Weights of a small image classifier: batches of 128, 79.4 epochs.
Rows from block 3, named by matrix and row number. Rows with one number belong to one channel. Each number is 500 + 40 x the weight over the matrix's rms, rounded and kept within 0 to 999. All counts start at 0. Numbers have three digits each.
# sq0: squeeze pointwise conv (model.blocks.3.sq.0.weight, 80x320x1x1), inputs 240-319
# e30: expand 3x3 conv (model.blocks.3.e3.0.weight, 160x80x3x3, transposed), outputs 30-39, a 3x3 kernel for each
sq0.2:441595491448451541463490453528502527499511431549491469527484527495487532511427581500461426527435544502551511499469447482556492612475445455482580529457441523475484437435552483456543509512514474584518515521435461481472536516559476534489532521
e30.2:583485457513549406440568553462511495523494476504559571451551542466465532543548512543439556431501549510496493415465544455504473513510499542485471634512485481483492464462586447582550520518499590484522540566498502496468493488526503557523572483514490507518437471570511479534
sq0.3:612524482407452471459543522483462449432499539440491425579514448472544475517470388532434464548535460492486528507547569490532485496475515518495447506458423475448444535557479542501485477472485564485507538471472466425479468487498550541530482495
e30.3:556476481428527464522454523492494517489459440496562550426469512444488505477435489558525496478471558503535549482489519483459439500530473566460523446466552605515495489493484427548475474501533485556513488533465549478451454557459529493527472471542533454547492484525471489436
sq0.4:541430528477491447533422418453559515495504487504525492568454516563504534507456478512451453469498502550494493499490524461445514470516502516448586498533529461420511596520461489530437492526520503508584466483562502465462551534443451550563554500
e30.4:565466419492442472547511624460478480532518536484538431429555544554553480438480439496542484532432541538452548503550462518489493504507508501533502467447519521537485474470509547524532496502510445557470488504532525492571478484469491515501482567425485527454533514545489537525
sq0.5:478592529505572554507505453485528500469528505481521472446466504573530551499474487497512532547511482528477541417431555537478498494473471510530522525504537505535490532448514568497508461540541493561494541412613471535462465519525469522519488512
e30.5:550527509520520448479483588456492498474493470531533471467492555394398490447505493452490562506488587539512498511459514448588518437557438513560459438449510505441533521527527450544458516564500554429520504498536536530445510493538425448555507584539542547471461569537524499505
sq0.6:507484487542468507487501463511477492482449446501472505471484475450573445468469427498467490463537499584560517564471460555465555438455518492423505505524430416506588387472491548454571531467516553461456568407435471456465509504522449423509486516
e30.6:507467525493504499490463521488507487494485514470461538487562535523464420441449502530495576520433528447541546466507490571500456452521510460546473497479492468543544490469480476559528508560444451510492495568466503458485480486498523494503516440434522504471498575534485535456
sq0.7:451525494477460460512555443512533466533476465376489570492542595461465494500513539497515517488451475536492481556519533546478504535507520513475465528577485460574457490508497533472482443440553386516522504498459481499476440516518537534486452376
e30.7:525569448510462522435516457554462481520574499488511514474455549476446464515469538463540549488507441470513525480523497523534484474522503509518513470405497496493408491515538480486502501494489529498443509517456526449559494468460503445468512510494520441519500435451453523670
sq0.8:562640457453463458541595487506557564574448530484503481469447511495516497552478529574509483607484489444411474582522554509470503502519499503435440478405472491440527532578479565603550548508433515545455461497534483530498464475564490557469460454
e30.8:605479460509511499539453516490465477498467489487525536544483505523418565562544571506522536574476499505459472574500453467563420444466494496453466476572524467527443524517508517492473428415511523516528500531462517498524519521537466493507583499579525511466541504479459522536
sq0.9:489462502509541446525514441446439526490509508429507525551520488514388438586446488481514402475522431507509483491396420495486447536463468569547402516519528529523522481481497486580487437422540506435400476527488591536513571476553550475507537569
e30.9:479507514524436489494586537485550500514499495473459478534501566441466488498547569412507561596509501459553464395466470455499523565647561510501506440566511462517506530525490525416495508534487506501481500503525457397487533513555498470466486500481457534482541479433546481543
sq0.10:560522459471484496540554530462501441541471486473481497543526546518487500515509479533509484489398518486483475640429460493530451526456502460462407470537579454529512556486516519552440466516484435446461453559545521494412480507540493435510531522
e30.10:495466445472543476509457547529557507505468481527530525562502504484484487490487383557485426420459502555482507520514479498481527478539438517466480510498534530493441474576511475548499486490509486524480515526498458561573445477523490484488400514497525512502506493510451519578
sq0.11:512510513449541421549567544581512523541472531452546488418499563417481542464471490456528492555590572557432548539432410447506466507461452476504503531517465514479602476480583486473560432446520571551497502519427550501449524406536486540490464525
e30.11:514517511486520447526474470428453480521502471497535496515546458440532502503489478565528486428483546512449469487549522464538488472491373493506505596525513579591439533504544505490514467544453584511577546470465500477482493530422524517465470463553513552489545550469486506497
sq0.12:515553453433508508517529483525527542581485484464520542560596528460522485557528473521524603485509561426518497478512510534462393420481491504508492480542490453434447519474519480490555521494547449445546486425528528473528544505410535422474592556
e30.12:536495508567406480520523443528514424531434472457514503507529474468464568483506513468557488498514534527559463439579540545460515520462509509471513514508561502555453491529518498525530438510550522501529515452436501472455499507508536546556467480491451544513526496500543571446
sq0.13:456520482491569493450471489486500477461529413438551476409515461503481516445524498543457417528455502543483489455592450549501486474440513519503382483554505522550512424500468458537553474441456539407489505453514467454491497498518458464580461491
e30.13:536498507459475483530537554496549492539562470467465506486476538475513546497483467491465430547521500462446549427477455519441480498625574512432527584457488514530516470482486553499549515483482522481480504539452519432496530529454534503469499498483455541544572432507459431515
sq0.14:494462501535517481522500490495469461473449516561430450532522472464454568463469500517531478549465532469500536523476518510541486521560508466477500489547480560565469513456565546476572495482413433497573494541482480542503448441601531465493567478
e30.14:495483530525529421397507503511513519522444521539511445515570536470389475528539486534462461530497500429504480492515498506453510467455517467572453556497442454553484558549544466476498460485475482532536508561502545481457495494466467450416560499496505521454485523489456464552
sq0.15:487520538485533479534493527470492544449456549489569522544425519526600479457505461471511460519540471494503533450523398545540498499482530518384515499434543516483535527539479570474506529461436515511551474496511543491483465522564546484552527503
e30.15:503586486471556473537528441480471474455478479489548487536470578486562536438478563577461489497529469417447567414527417443530496463544510506381525485546437466471478586519514505487503443451462541436505503492554380449553474477460501539522534460487503507444480491500467512542
sq0.16:447488510553481525498511529545426581594498501467553482498589473537517412500523515465515555433420465402446466472411468552567490564459544458429495570583466525490571484542468536530508506500451545577537544519591442435469476467472489484481512418
e30.16:555524504565486453529488497486519471572483440426533513572502440514536542505551553433561547542541500546473458456479531528515475487528501549451549585501435608445475450537561538445508472569531539505456544507492514517556519489507535595494488536552545549523457500466496428488
sq0.17:479470498520432522489469545513508457448516461482497522486485461424567469423491594541444574518453469498483527513492468511434492538552439492495443498491471540460443550607440557462510449511461543501470450570484442583388467449476525471512491474
e30.17:530498491522517493538522504470475446527458454552486524542472478537550490538527509556482500548511437503544520586461510430554508560506508450481512482503523460421529523498506478554532424509512553530502479502461464496486539488482513498527526516500464526528419551466507487515
sq0.18:480441508413590440492497469564469461422569497481472477476535504546598521448413472521473419593359429452469475476594509534496480465520524533575523546438607478462464517534479460498541477438558437477573481497493527500484485433512504498464506579
e30.18:473512480511582490515515405540448497444484493459498441470498441475512470465472523492536585476514508480567535577531507480487464472510593501555476475558523538538526462572501564467449504503526547581498513547440518503491477445490469484486494531567465559478517516459414533510
sq0.19:446563554573454541489469500518529518482492484494462506499448548477477456481416533527490509473487505467521440540521479529538524438548613555483424531575484588450451523453502490480458486547524418486465490530479522479460468447519505532495547467
e30.19:506482451471480494503489518489542494492473521523503526527561521463464463495469545469513469555512526542478409511516418475490506522500506538535431549492490505431465550493460517488508461521509481501504533538498442530512523469493497440470503497459549464493452501514479483543
sq0.20:561506497536566508530423547543410650435422463512436488491514532535472450452456461499556442447513479522450462484397425459534567436481478495495446558515537464424540522509516528526478526482447433530511393431487465505417528496547486483473567469
e30.20:415485482487573495544629511508479550471570478432458521487535478573531505462509516537492506433459442451457524552490497566469451488431479575553394539464531521480552523409548543431513541538517615461500528482488467473528504541442523495544346539492570493447539488500541476499
sq0.21:517458544497516506459506524478499495530481473577457542505510499517428489452449452498538450512379445571499573420418545562466519516498442443416573476444440484469533437521508462489473525493533416570402512665492505484529493475476590474459484524
e30.21:427493500582516477444511479460488488472511508542479467481465518555503495472572551468457517499454495473487526512459443497436471524561608428529436540528488509492537485463536447498519471553496516429548541467537443484497509620462498523469549547564517480452547469571496479447
sq0.22:468500476542543545454483510493598492453558451507513458489567506539514497484483471514486529494462517552525476557522499447576535444422450508516486462507573429535428476444506555522490565487559495499499467464518472497559555495497459463493436429
e30.22:559510503479465497501421508542431610456412497395528484493559512512448457521498495488468528451479468465523558492466460515519499453489526463523478480512491561490487419536575608439461474540546517497484498419558480465478454535459506514509432499557472537477513444507534510475
sq0.23:519515446583577492487531503477465505502468560538452526413578464513457487409499595503461493572419438419536417492466531532543574484509560523506559470538469478481542466502510543504479555566523489457494462486462455541513472486512432533480526545
e30.23:481562508548516458406461454491571445486506557463443564439462472494470451493492513524556396511506467485530490486491480488468546505535553437577533540463547491455441569573457580498544461496551510471500510489473618488531581516457580500458558508526473502471450520499500483486
sq0.24:543564498522504518434630476554529494547478528552448491495502488543552441545510487483486526468524560450489550480477467480469466581460465492475497501552467510460530541426515509442499529528514472469561518461536505472502522526500475509405501512
e30.24:435567483486478481484460454466461487477483472516560487553610469490498504542520500474534528447533519531473495524472446455471534461545532477489527478475500466452564533481412472473537447558504414531605500445469512486564459500482489515491533560524463593523493567546540482472
sq0.25:555521549506526515401533450493535520479426467432499408518465540504497553541548510495506429531491525493488458459506571449499512459491463528454534497364475496460478541479514541575489504510511435510518456535535437450508532479436491517469518572
e30.25:461564477471551478525526436485531546505500522474528556443492563518506508533492461504518510535423555477472533455540511492526513503444491525481494486467461493528610431510518496495470532459463505471480471500533506530486551522479513520487521446480452428456552589531471479541
sq0.26:479546564521510497495490493494503589536574501500537478459486506481543543501453542463541499503587559456518462577590483493560496467455530447526481498450508482460584553663537471517473515484513514499592461555444460495469608511491477591457463510
e30.26:435504436566567484531534552496531497601465475532478449509499482461534448437441468516457559493471513582474484502456526397507569494499464564514507522482540431546495460531496464459534507513491519499496530468476426554488457559496532539460474521525516460492529570473616531477
sq0.27:527511544458480445485515459483441505488539488583451484554469481495431507509534527472465465535491451534539503509544500463439474513524419502498422530474486509523462488527488494497511499436463550460523527490445570519429471431547551475452496483
e30.27:516526517499535477462538480481502499462465471591531463516486544486556449504474453452559552513502436492523512576485466493484552416489542469544484525513436545512505554491508504504549422547563504488484485492540480469484479522531564514472498466526507514515481510597481480453
sq0.28:513487476466534531532486528530495470496417476526534432504559420458515459450455471501516564464563486477504442539524502452536531511480573485508500560549478457526466488505482504563522496469568493494440487452537444523587456520481484550435500496
e30.28:469496560532560484468524481523482532509486528475444509516481554474509460485454509521485492481502458441436510566552506488442466533490497465499469539433486577504475549534547502476562524448511473458474484462444499525434515422512503610515542486421576416544543506530483447444
sq0.29:491436494506528580508531544513494567492514442488526514540543524534578480472480448491572525501543566550487528489488507550468579483512460488477527442493497450507557456531535516442430482454535520538493489534478458439427513496523457487412425580
e30.29:471484508595490446499528454515477528575529524461483526585563475462599541471531452486523532522455458512487507489438519486433494453491488471640553458518496480454459522493474465425545554511472532450481462484492551552558549486544466455557458470527526534517488478543506543500
sq0.30:567505511425495475486500514521466511547405475485469478466571453491514478465484496470503530511457469526492548514538536472461489441425461477524523520503453532481536532479512545532491511442446465559580563501493479576553492509437565510508431449
e30.30:553541484531530467537567462535512467532483474515474514453488522527493539447538487548535518475505447421514554520599496568529475488492552486520515506448507484488479548545490538494467545524539529475483546557474512478416462505442498498497470563484465512564539528467533507491
sq0.31:547548460539464505458576445497533532485542494546501480522579495570477526534491478535472472428462537536479518477484421501473538533565448564546519426523540451467506462452493451534475502539439446458504479472556498512502491481522496520546535565
e30.31:531496456517544512474489446516547545523487483506554533473482476557463522465498532488510527468510510515497510508477481455460499489453544451495523516539482502476445519516474544494533527456430490511439551524511461478521517465518414496495525462534473545612522502518482558484
sq0.32:566537544519576506494580454545457462495524476545456426550499545539464477468518533434437455497550477490477412575575496496480506525511525407469531468517526542495536463448544542621516456480497551528552477558510524544489480480505533499486494529
e30.32:562566501469539529494435512485487498510506526517441516487517522426485516449510481431509474462559493570515549500499502564508563473467523592457455487473475468533447421450475502501471489487526460486482518485465587560443489446548476487499494485420469504576493454412561538486
sq0.33:425496441516555495445566401460477513513516529462516487461596472540549496531483414524451461559413452648491491451511458474498441515566566541535493438497466562428511553466488444482467530464506510575462556471509441514472482434546535553475491477
e30.33:532515460473561469571541397514566444541565527517444485434540487474495509485496495528567546457465473482497498456491490477485570527477502383542541571456454484508517494527556570439446533522462568535535478470507460495539517524549430529491429504516523521479402525554454498490
sq0.34:516483489525426586522405469546624452528495537450555495471525537566504535491542502597603546534511500504495559540470476516485516540519481594494505521512492439547414581540538437506450532499453556547491472506471562513465538515556416475487454567
e30.34:510470445510497558514512525649467480513506528490519537540506529474524522455427467512545474537446483531577514509467615507478488455507524448464527498486551468434506483541405521474492560545517534500444449473587539484518515559484483495472526473493497495477481562433467495493
sq0.35:561537539472506449444470455505496461576454509500567501459503518529491514517519455431564482529579553563480517530508491517477493456534513449468514499448449506491481456545493450529498480536455530441517480548512519558582495448491564512487504500
e30.35:537521530542552461527534489597568469496573379496503532471518538473519540490431471523543491571452475462506513498459561399507568482481462524389574525509462465464494498515544443530498546456474559539453551512504481491494457517472532485562518463497522440544517512507506429430
sq0.36:544552548407508479471599442521530463440494505501487492473508521485520440546524555457451446455565583460473461499483475447464548508500570487467476514457487555574483490475518520568465474483483520496535535490530531546471453526429470485517462428
e30.36:435466590517518486570620471511549556406466531549526491469515498504442521497505499499448461493534489442559470475518472480449571525506490502530499396539541523579444503507550476454486517459512524478513502527504510455490431534522493466534479516516497509598494564434481537583
sq0.37:531562498463555482423554522510481594480491461469448510561495537530520522614482468495545485621495512492456486477515504476493511490440520483532565544479503458466549495505492510455454583542446488555500480410516497463492532488466512595485553519
e30.37:483468495535585480488548572472481503503546489533438489524521459497518490484433499500434470506457558537503495534463487502473494489561594474513501438506523515562441525451547564422551516512481576517470502502522480497408468514517516513418538497534570531475458522484585417521
sq0.38:534461487519484485527531571473518476483579541545513499484428544509492565511533529550550442510565470435454568460438486490518529502434491513459522574500462531555587492530507459442403519589490507549561463485416557506504545536497510475488494558
e30.38:506572439484539485477538535546533506517486496536520516502515521459438561524613568481459574559540503460499491501535532526468523564532497510533505503532450521526451481538489565513498478520457504497505489492437516503479553567520561473475536449522509459527552523459517443471
sq0.39:529592509477427467524475543518592546463476556471472507448434461449504482478451498462548568583519377531431478502484439457477599544402477499487446468527520470400540543540477586537560564551533508496474470493496531441523443476501506609455494462
e30.39:521518510545506500429451553515610439523480490480533481549492472468481452516463557484498519527468504494476475503481527469526544506491472482508447491500503479523503452520498484432473457511609491512479469438516494537481505480529512455491495504507586508576574513474460520487
sq0.40:506418500524539505506535508492473485517556462506517558535595410485458507502552496416551447458484535532582463581536519499532469485454582495565469477548447423468471510525567564420458516536522446450514476563593417547530497472514478465601432475
e30.40:571517471509463477518472541508552457447533499490534477481488472510463500538527512572486497420462574439469468495501541411500545459548503527596553515453510509451521546426563568462517503464509499466486417461443507541453498544525580456494463512448560517512528526412527458495
sq0.41:465484441453518584510494476624505541515469504496497522449442455474581523457461537494515555475471490507486474437512521508526479395443480536491452518584540516421558567416573516423472480523544487453490399477537534473518468595487491429477476509
e30.41:518413488459521432555473542516449515479489523503483482527488482507560487539442460605474426570509480527496542546485485468522501487487485523606572504493524478474540533505531525466532512540488492600458432483490465563470442507462524507454488526517443447487515438448554534497
sq0.42:517487460523508466508475451528474524526502413524500568568492568502542450546486471532489453487507536516500486475531559534490440574495559483555471515491506505478583512481490522457551563489492493452464517501520560519508488445527437442521454531
e30.42:480493483499473494593522552488492518507482569518483490531508564578486539573512533588490523562482507448539480506453476521580458457503506542491531553437544542489549512499497429558485418461459496467427481530522436482495491470494517517467490541517479519507526496516490526454
sq0.43:522409517567426477479487451458464467512507483506466562546571476471481571442393450470549527486507431481519533457514487486574505519550475508505433509556460489455493484560554452529506453407498436477472541545532481542540494515540498504534456479
e30.43:516519550598541484458457497473585452510521522457464492408568493503516487556477473520450555482449473520489521505546547576507537495513480510496512521449515439476497481495550571530519546446516556432433552503551499500445474588495468508523533471468505532498442551478455482477
sq0.44:580500454497527577472547533519483547510506558474546496485505539549464449512477438512463506469484474492569535442537463513522451491471516490500546472573454547479534531522474556537539468447465525534556486484494591381583459551479505509485502453
e30.44:506450566512471524545528411483523524475494542532561564494541509567522509456479488531558435494445523482449489507457530527449514479493509491458469466494372491510475501512507434550434456542578531522527526411535480506523451480437557491527465467526528448516509528512586499493
sq0.45:502465506417421466488448474542428496528521566550473526481465500542526417547508524505473542522482480536430576532541478547597419517531473495522418487564480496505500516470487496460485400513461524475460635533512491591506479464514479454531431514
e30.45:538510476540395513480456397412437528482577480467501462501448497531483499533524498443548486563426487462540524572579572491484428504460496530537537481523472500502535542486491472470480607521487551490505452542477545511511498472470490519492613512489464496564472465474471524500
sq0.46:499537557495558503512444523563454527549550525516460564537472480487537477469442519431509413526528545489482464534490531485461467466522465585501470500438553408554504444513443463549464566475567500574464390451526552535386552535503480510401527435
e30.46:506488522456476497508534462531488527518530461508460506532540468559488527509498519498543474518503497639482423582457546602544507497410506449557555436484396541497499587461491437480526548528493507453481536498487542512488490526493520510485589437501535412543467536503417539485
sq0.47:515465519505457468597478546437552519451521588541520502525513563544489486483420461447476553543509497522560519555481450461426606478530522515416469573494537577439493474502507469511485524553504454617500502488503541551453476480600566473474439430
e30.47:419559487516529497411432579475488481518517503497532482480464492424483462499576494482520498507413482454517487509476461455515530517482466537465486459504544494535501407513446505469522515521566536490492498456429541548463514490505503480493529553403536548513503504556489416529
sq0.48:511521473459437480546531571526542460537452456413520513503527615675584511573528539537408595503635508484459530509586514539520501462510442479472533519451492524518517506522524534460560522532535543469431531450472482530477523569574501547449444465
e30.48:541526478486538515424568567518481518516566575477495481426496448528484511542509476465542518548506555511467603457455559491482495525493533503540524437517553481515460505491424499518523452576546547485457474545488552561428506547555509465521487501515463446565493454516567488556
sq0.49:517532442534527501497481474515418546470490439410478492473547483537458525449459481493463547534469437577469468548527492476557540465491510455520516543492549484512489459564478426566475462467449454506496483586485492439460487467486556504528420455
e30.49:506479537493540418492548521525536496512515439475594526471502569508567488506522543536460530529495547520515507494490519465483488459487500455530496433448582496497559495512570537487493503417486530548526487484455494531530450508548473508544484566513447470547491573522466535481
sq0.50:487513470508540471585541510576461569543528554474563554537513565454414429441516537556476465480569503474544455494502516502551494420602500524552507454490484508601442602512472435515453515572474465466520466547566470562526525504481536514497500542
e30.50:470438482506526504483501514560493458478547511469530415503419481575524452554551550485461489557469546423503582557474467557535527508465450586473476455524454503504578488517475527449447517537491448503466519473492365470509487438518411424461492482514533542548466489553472476543
sq0.51:544480523477575546448486448478573551487475506575500444407460485531491477496499518479565453546486511454511559458479429510571454468484458479460381467503492430459524516476484458527477479542520414487486445491474451549439493502496409458482521531
e30.51:504515559494576474466445482438487555525491500462557475529441447512482490451568516486489501500468503540503496483497471536497523494515483554443555494530499487453506532521495517549513491508535555484514539552465465442478570513457467456509479474441468552493547437512382481502
sq0.52:471495517523538448474551448553426502485555492422467484488441536523483565450505482485521530505499532490501559483482515463549514545515600506492474504547438494447527588510567453488504372476558549524545486473541444578460476483484549498483498497
e30.52:566503430529500502451482496466479479477487465486439477491586455536558482520508479490566563452515469517482466507547443475560479480494557463475487541430516550466580470471574497458440518435593480563522623463460567518472447484522465476458484450514472551470507553531463456488
sq0.53:449539493497531525523441520550503480429555538497487531407452526508513468482517504435520545531503437510469434554448462475550536566487513481548559543464473462561436458502482489505494557569473569530441479559476485460525429465433461535530475497
e30.53:473473483499502509453462481494538435523532486538459449450475562579479459513445414587508478499491509499478531519455483487525560417505478451454446485481556457464557488444556566532482444485582461510557471545523488519514438553496545492512567512517500457441507471552600463568
sq0.54:591481506502557436545485546417486488399464499542450571450462433436555455485585512441465475478479443524503435564545471592430419456437541486409561528515488581589481528533472500570487436418555553547550518522479496490433453511572531493468534545
e30.54:541565454472577510445476443472487455560484489470471546474492533517530421472536510553519556468480494472525534523496521531424481471470487466497503449488466499532493503490524443539499478458448517518510492533546568511556464494520531496511636523460460476502562514496492556456
sq0.55:479567472484489492436548472502520543474460547487484492452488466519466503539540501502511486432556584489504492501479532550506490519427470466519521523475522493482439499480528548528496522440485480493485538564508501515482475432579513534501492554
e30.55:448496454533480425519507473522507488416526486499483520500469494524490526497441527498478495507479502383524513489515480528495510549473617520498532436538514479486469471580463531469533515464532424472512474521467501485591566482480458539482455455497488504452394521524512583572
sq0.56:568527530586480562524530539455524503535490534532521437496505491546492487550563496613450538548454557505402526513526477459483450469509474514445514560497561475543545487457476482442507454460466500513432561458522478532443478552525532513524545518
e30.56:554422496444502523526473539423553432515566527519482459514510516479589494555503496523548551533511522568535502576538535450457465531520505483516558501504526469524461531485432477485494510570507546562526493587540517448539519451530508559532552419519514438410533497568479510513
sq0.57:497472536483492496484493534486457554502539562539551574510462516504498482482573500444507541492560448511533483510548468444483514492440531543523571520451513435415469474554519521529522544545446480486522550532511519459489490468585417550483513544
e30.57:526481442441525495386548468476487490561509542503522527539489504477474421539479514454453456553548576558409562475575490493507512498580537537497468505452515502502523471427495478436498512542515519455441491460463465576512534547463528422476472524493557540509516455492531481534
sq0.58:540518481551526527470475443602423486485563504563492529447586517514557465527487474455461635578512443485518554511509506462504461568488483480563410508477472501494519573511478563560526504601470462454463468515535444502515475471510594489525557539
e30.58:477520494441458436540524492440571526511504472498424503506537503491491482544562438489431516583499480481572530507569491466467533517570489494508511450523495490548474547475559527486558482513421530461463495511468513467399485541504475447460544509576472441498475514510451543484
sq0.59:528496561468439438464459461488545465544541555523498466455442518452469488472473534548589456463492460438512489558433529536487495494495499578482484485547520473497539501447582580443454557512509498491505530509457472546470448507494519460486510516
e30.59:534541500518495514472580555529440500382476483489557563530522491515532525498444480486536511520405436542487511516503474511484493469486472449533503477551560513551484531501497499499497522480529496480505511419473571551608511467477569471503488460539486545496542512507448458552
sq0.60:502558511503467543560531476486489410461510500500490498506528514486500537482467424467484471521480524500504480466538436460586519481480459483515534496499437531607505526492477481501570536437515513479466491458503452500546405519453550457478414453
e30.60:510476509534524557446513456466529527595515423444547520494517560511483471516463456462527483545535481559433494476442454476519496485471528465483492492487423483500522469499491483496451513497556557546474525468546421501462511515469474459426491494471532457539451567455557514439
sq0.61:499511476465517571499480551530489485533506532533497465518462538501448503431548489489534475513569561445521439472576483576415476542511523451459540525472461467499490513448457480555495491545514497512453470524466552433524475496482534473509467437
e30.61:515541525425491464524503436466498484463510484446500507425478442446449538542493476498475474503523496500454481554414488505446492499551537509500530492491425495483482573507482543476528460481514488484442482499479491458501463518559511500570475479498449562438511466473494468504
sq0.62:514477458461470459543549467505476485497431540471484455461515521478477479531505541476573465517417514468496432646499449509503435583512586581496549548544392555503517522542487485449490588518455475505484549431485500463508524510440454494526510522
e30.62:484462492494563440525530481479552403421562531467499558460501425527494466503540529464478537505514498471529541522540486525555478456499479541481502553524476453543422510495491526482494437479462520434554507486401498514536530545456552451451570585515486501545475517441501515551
sq0.63:441521504408434489519479512464511465554472504476530552520532515584502437530465528520444516506552540500511506541528536490553517461536565493509406483512453522574494474511511535513436467512421570454427578516425517574467529474496518537499518518
e30.63:472517554460425500501514480492529435527483585504538449461504468538460444504541483568478505484573498513539508537475487458482471481502531570432444518518505490553514515529441487433477485516490501493556468494570473523532471526485530488512477503503449478633518433537456529499
sq0.64:468445478649505503480529474524469500459506490483534570502540471490475562494542476517499474477532475544478514412517472453585596505519484469569415494466492393466495501447481547538526498421460483471455461454550465406446462480476492513497493525
e30.64:568503505508506504449538516484449481478496397456488443539446534505484513523491460539483483489505471571468489538493536486457546448527528474507407479534487527501513543583513494541466463493479523519483557494424539452484440530495488465486449569435503508530554480487465537500
sq0.65:535487534488531490527531530464439528456437465496507490424478533428567489502514458531461502521447556467412517508441543529533531505487400513508462451564515537483456438448611561491413498533488499461526471504527489533456467507462540513462522535
e30.65:459508494519508471482529508465505471470503412543489528519472529563441459572503568489472567498468447500500514493566478499462470537503514553587443555524560604474497467583481499514543529521548464493516573512552505425508498462493457463491497487441435571567522482545485512535
sq0.66:502509529542432490478498580521507510474527432483515500424478467564442508539486514535482470512484508567488519553411436401458518536544504563479430406570460461495455485528425481509522475500470599539547527627516442389531562447465550493518569512
e30.66:453514498539458508632508525524531411437502555513506543500501487456538455502499549551463432499541521450567564442547511559519508480499508560436489467554530540430524515509529400464539521528516423548543515518505504502501454464460480476546468527421461525562562438533474566479
sq0.67:488491465525531602509441412514491502490439468511496552503471511482549443552558468462439461603493525487426542454438508481471502501512486552398451528509478456461506502501445444561494476512525470503503459431498528477462488509566496522563501574
e30.67:464484445496498515453571474504456511502501478480492543555470461498583537452489454530452530484454465489574466442500495549512519539483507537513525530473456531558519481497497452571490392471496461451505461558511488494543511506538501489511520544507443501419497476508524488603
sq0.68:493412538576504570430510581442574467490525494499557506480447503491566477516464435505541462449517495450442507483560479468554512505507482568571531475515519509501519526565515490533543491435450469516462469480501552439449592516488569503496452522
e30.68:523469498568461485553475504549430501517506493506576479534522493481501479432483488481434470494482522440525444440487474526536542540510460451464501494547507488491436526475548482462448469451448491463537556495515494374510492496497543551454436490478521538521513483443468503518
sq0.69:492468503585525531489569556571473491448432402435496482480559523482533483422508527500470474511504491546527494517506488533466455531470461420560606485439554473448529479605465474500453404492424567616553508479509567488426504533521507443485454508
e30.69:478478499574519452574478493464473467507505445478505584528456433480581543452499502440478481492542474494519503547506533551454415431526502483521516554548488549520461514556492486532509481454445532560472496463475466459484471504466521456547455497518509513498530448546451481538
sq0.70:497533513523533534557485529439479486525472479559428530555434549487525455551476511514540491521509526449571532495470531482512515531508471487511565532436484572512454541465495535503457609431569513506482467540455493490547585480510490475476504419
e30.70:517548436474454533582448479526519446501503525509442596441476547505383547551552478472452491538507536491551508434493454500467434570449558490402415488524473454488550478443460526497497493502499482492503503472509497504578511456523473463522568515413534535415503474489547497499
sq0.71:441618505498555560541483498503592490472568429552523502533477479512568457550505449490453428528520552511495546534541506478477534496662510604427562525489470526436467476464480506521465580503488559544514543496454526434453467482536536493466574481
e30.71:528508485455472522442443557510522419523488503559479399429503507467466468528521539465449541556467494568454515396473549447425554480484553461441505443497533501519498504459481458401486551599576436434521539541430482513502453456542406498506545413532515519459503568528485523476
sq0.72:580486490523527459535507478468459491448423506473423517519542485541513502516519517547521443414478454460471448565497481570525495471514457493613491501458568540486460520509489517559460462521527562462457502468490456466521541516523543459495508537
e30.72:510514569513559460490528542523572439494506521517504555502479587477470453521511516425421489573479519496515500510533495452537507476497547435473487627481496490523506609465508539453508493538483472458460398506490549543538539491451526438500528564499427539494413555476516441493
sq0.73:542415515486543478467541500468495545520500480510514421466438449489544531522474451526466505495486460513502583469456511463485573467451538552591516471483552441490466505513445597530506506463446462519494432480563507590534451527540536531530438500
e30.73:495465498500528503479510549500579460510526445473533510510459560459544492516536520518497483507582476555428509526450565532496539547548495509394515416583495526498568438485514470539540582454552477523479525483503524558504482417543490525509508429524430462428529514510521491510
sq0.74:523554583510461459488511565453601493518492520565514593544480531507470496495525421499470514510513642540407557503497513523536546528419560487559395494477505490443481448480492545443572492414517461522484396445555494443523519520538583569486520527
e30.74:479443526473504491537476493508503438486520517469455461518441520515545580497503481522490455463502515558537534492511470534527474465570561504482492486484574505442501512502500486499413504504503519541465489557558448467555491509556418514471534497518441563467514449535511532448
sq0.75:508502573517484501536555504566586456482496543573485592513475440572502523450459439511548542521540519442535487521507537474498502584482544458471527536566483465472524432406529411485442517509441500398517547475464515485472531562513509460487578472
e30.75:466501466506480484601478539526397473455528530464477482499514512487506516551488487494499441556534495522520475538507486512502503552530528487484557505461522478463488554488492524481468422465503511575465511504519481487534484501470538549508485526475532512485473426483548480472
sq0.76:492532516523576488539489488437556469498528519533422469467504453451496453503501530557522523511521449591568454622516512464427542445452411467563540560551516598582525496528486537451506541566511550560491497527494534476501551525459497517490485494
e30.76:536531496456506495519500447450491550510506486524505553485520518554516503494523545539489480561557458544532479562493445456510461473515441474553453429549502507478533469443500471461430531520447409489529450606496462477475470582493544471481559469524514476515512444532531494478
sq0.77:535533541500555400573466472529521546492470510639495572532490483529554496581543522577474512416448544468567532523445550485581449488494526546456418568494466488490515465527532479481517522527561504423491511528527506510481523464482541462567496479
e30.77:478528498485517579546475466507507534490502469502477424467498540538534462547544483503508483512479547521489530508497531492491471469465425502497521568480492435520521514489485431452527559522508444478458485496523477544519500495505492470473547505494476475477551489515439489507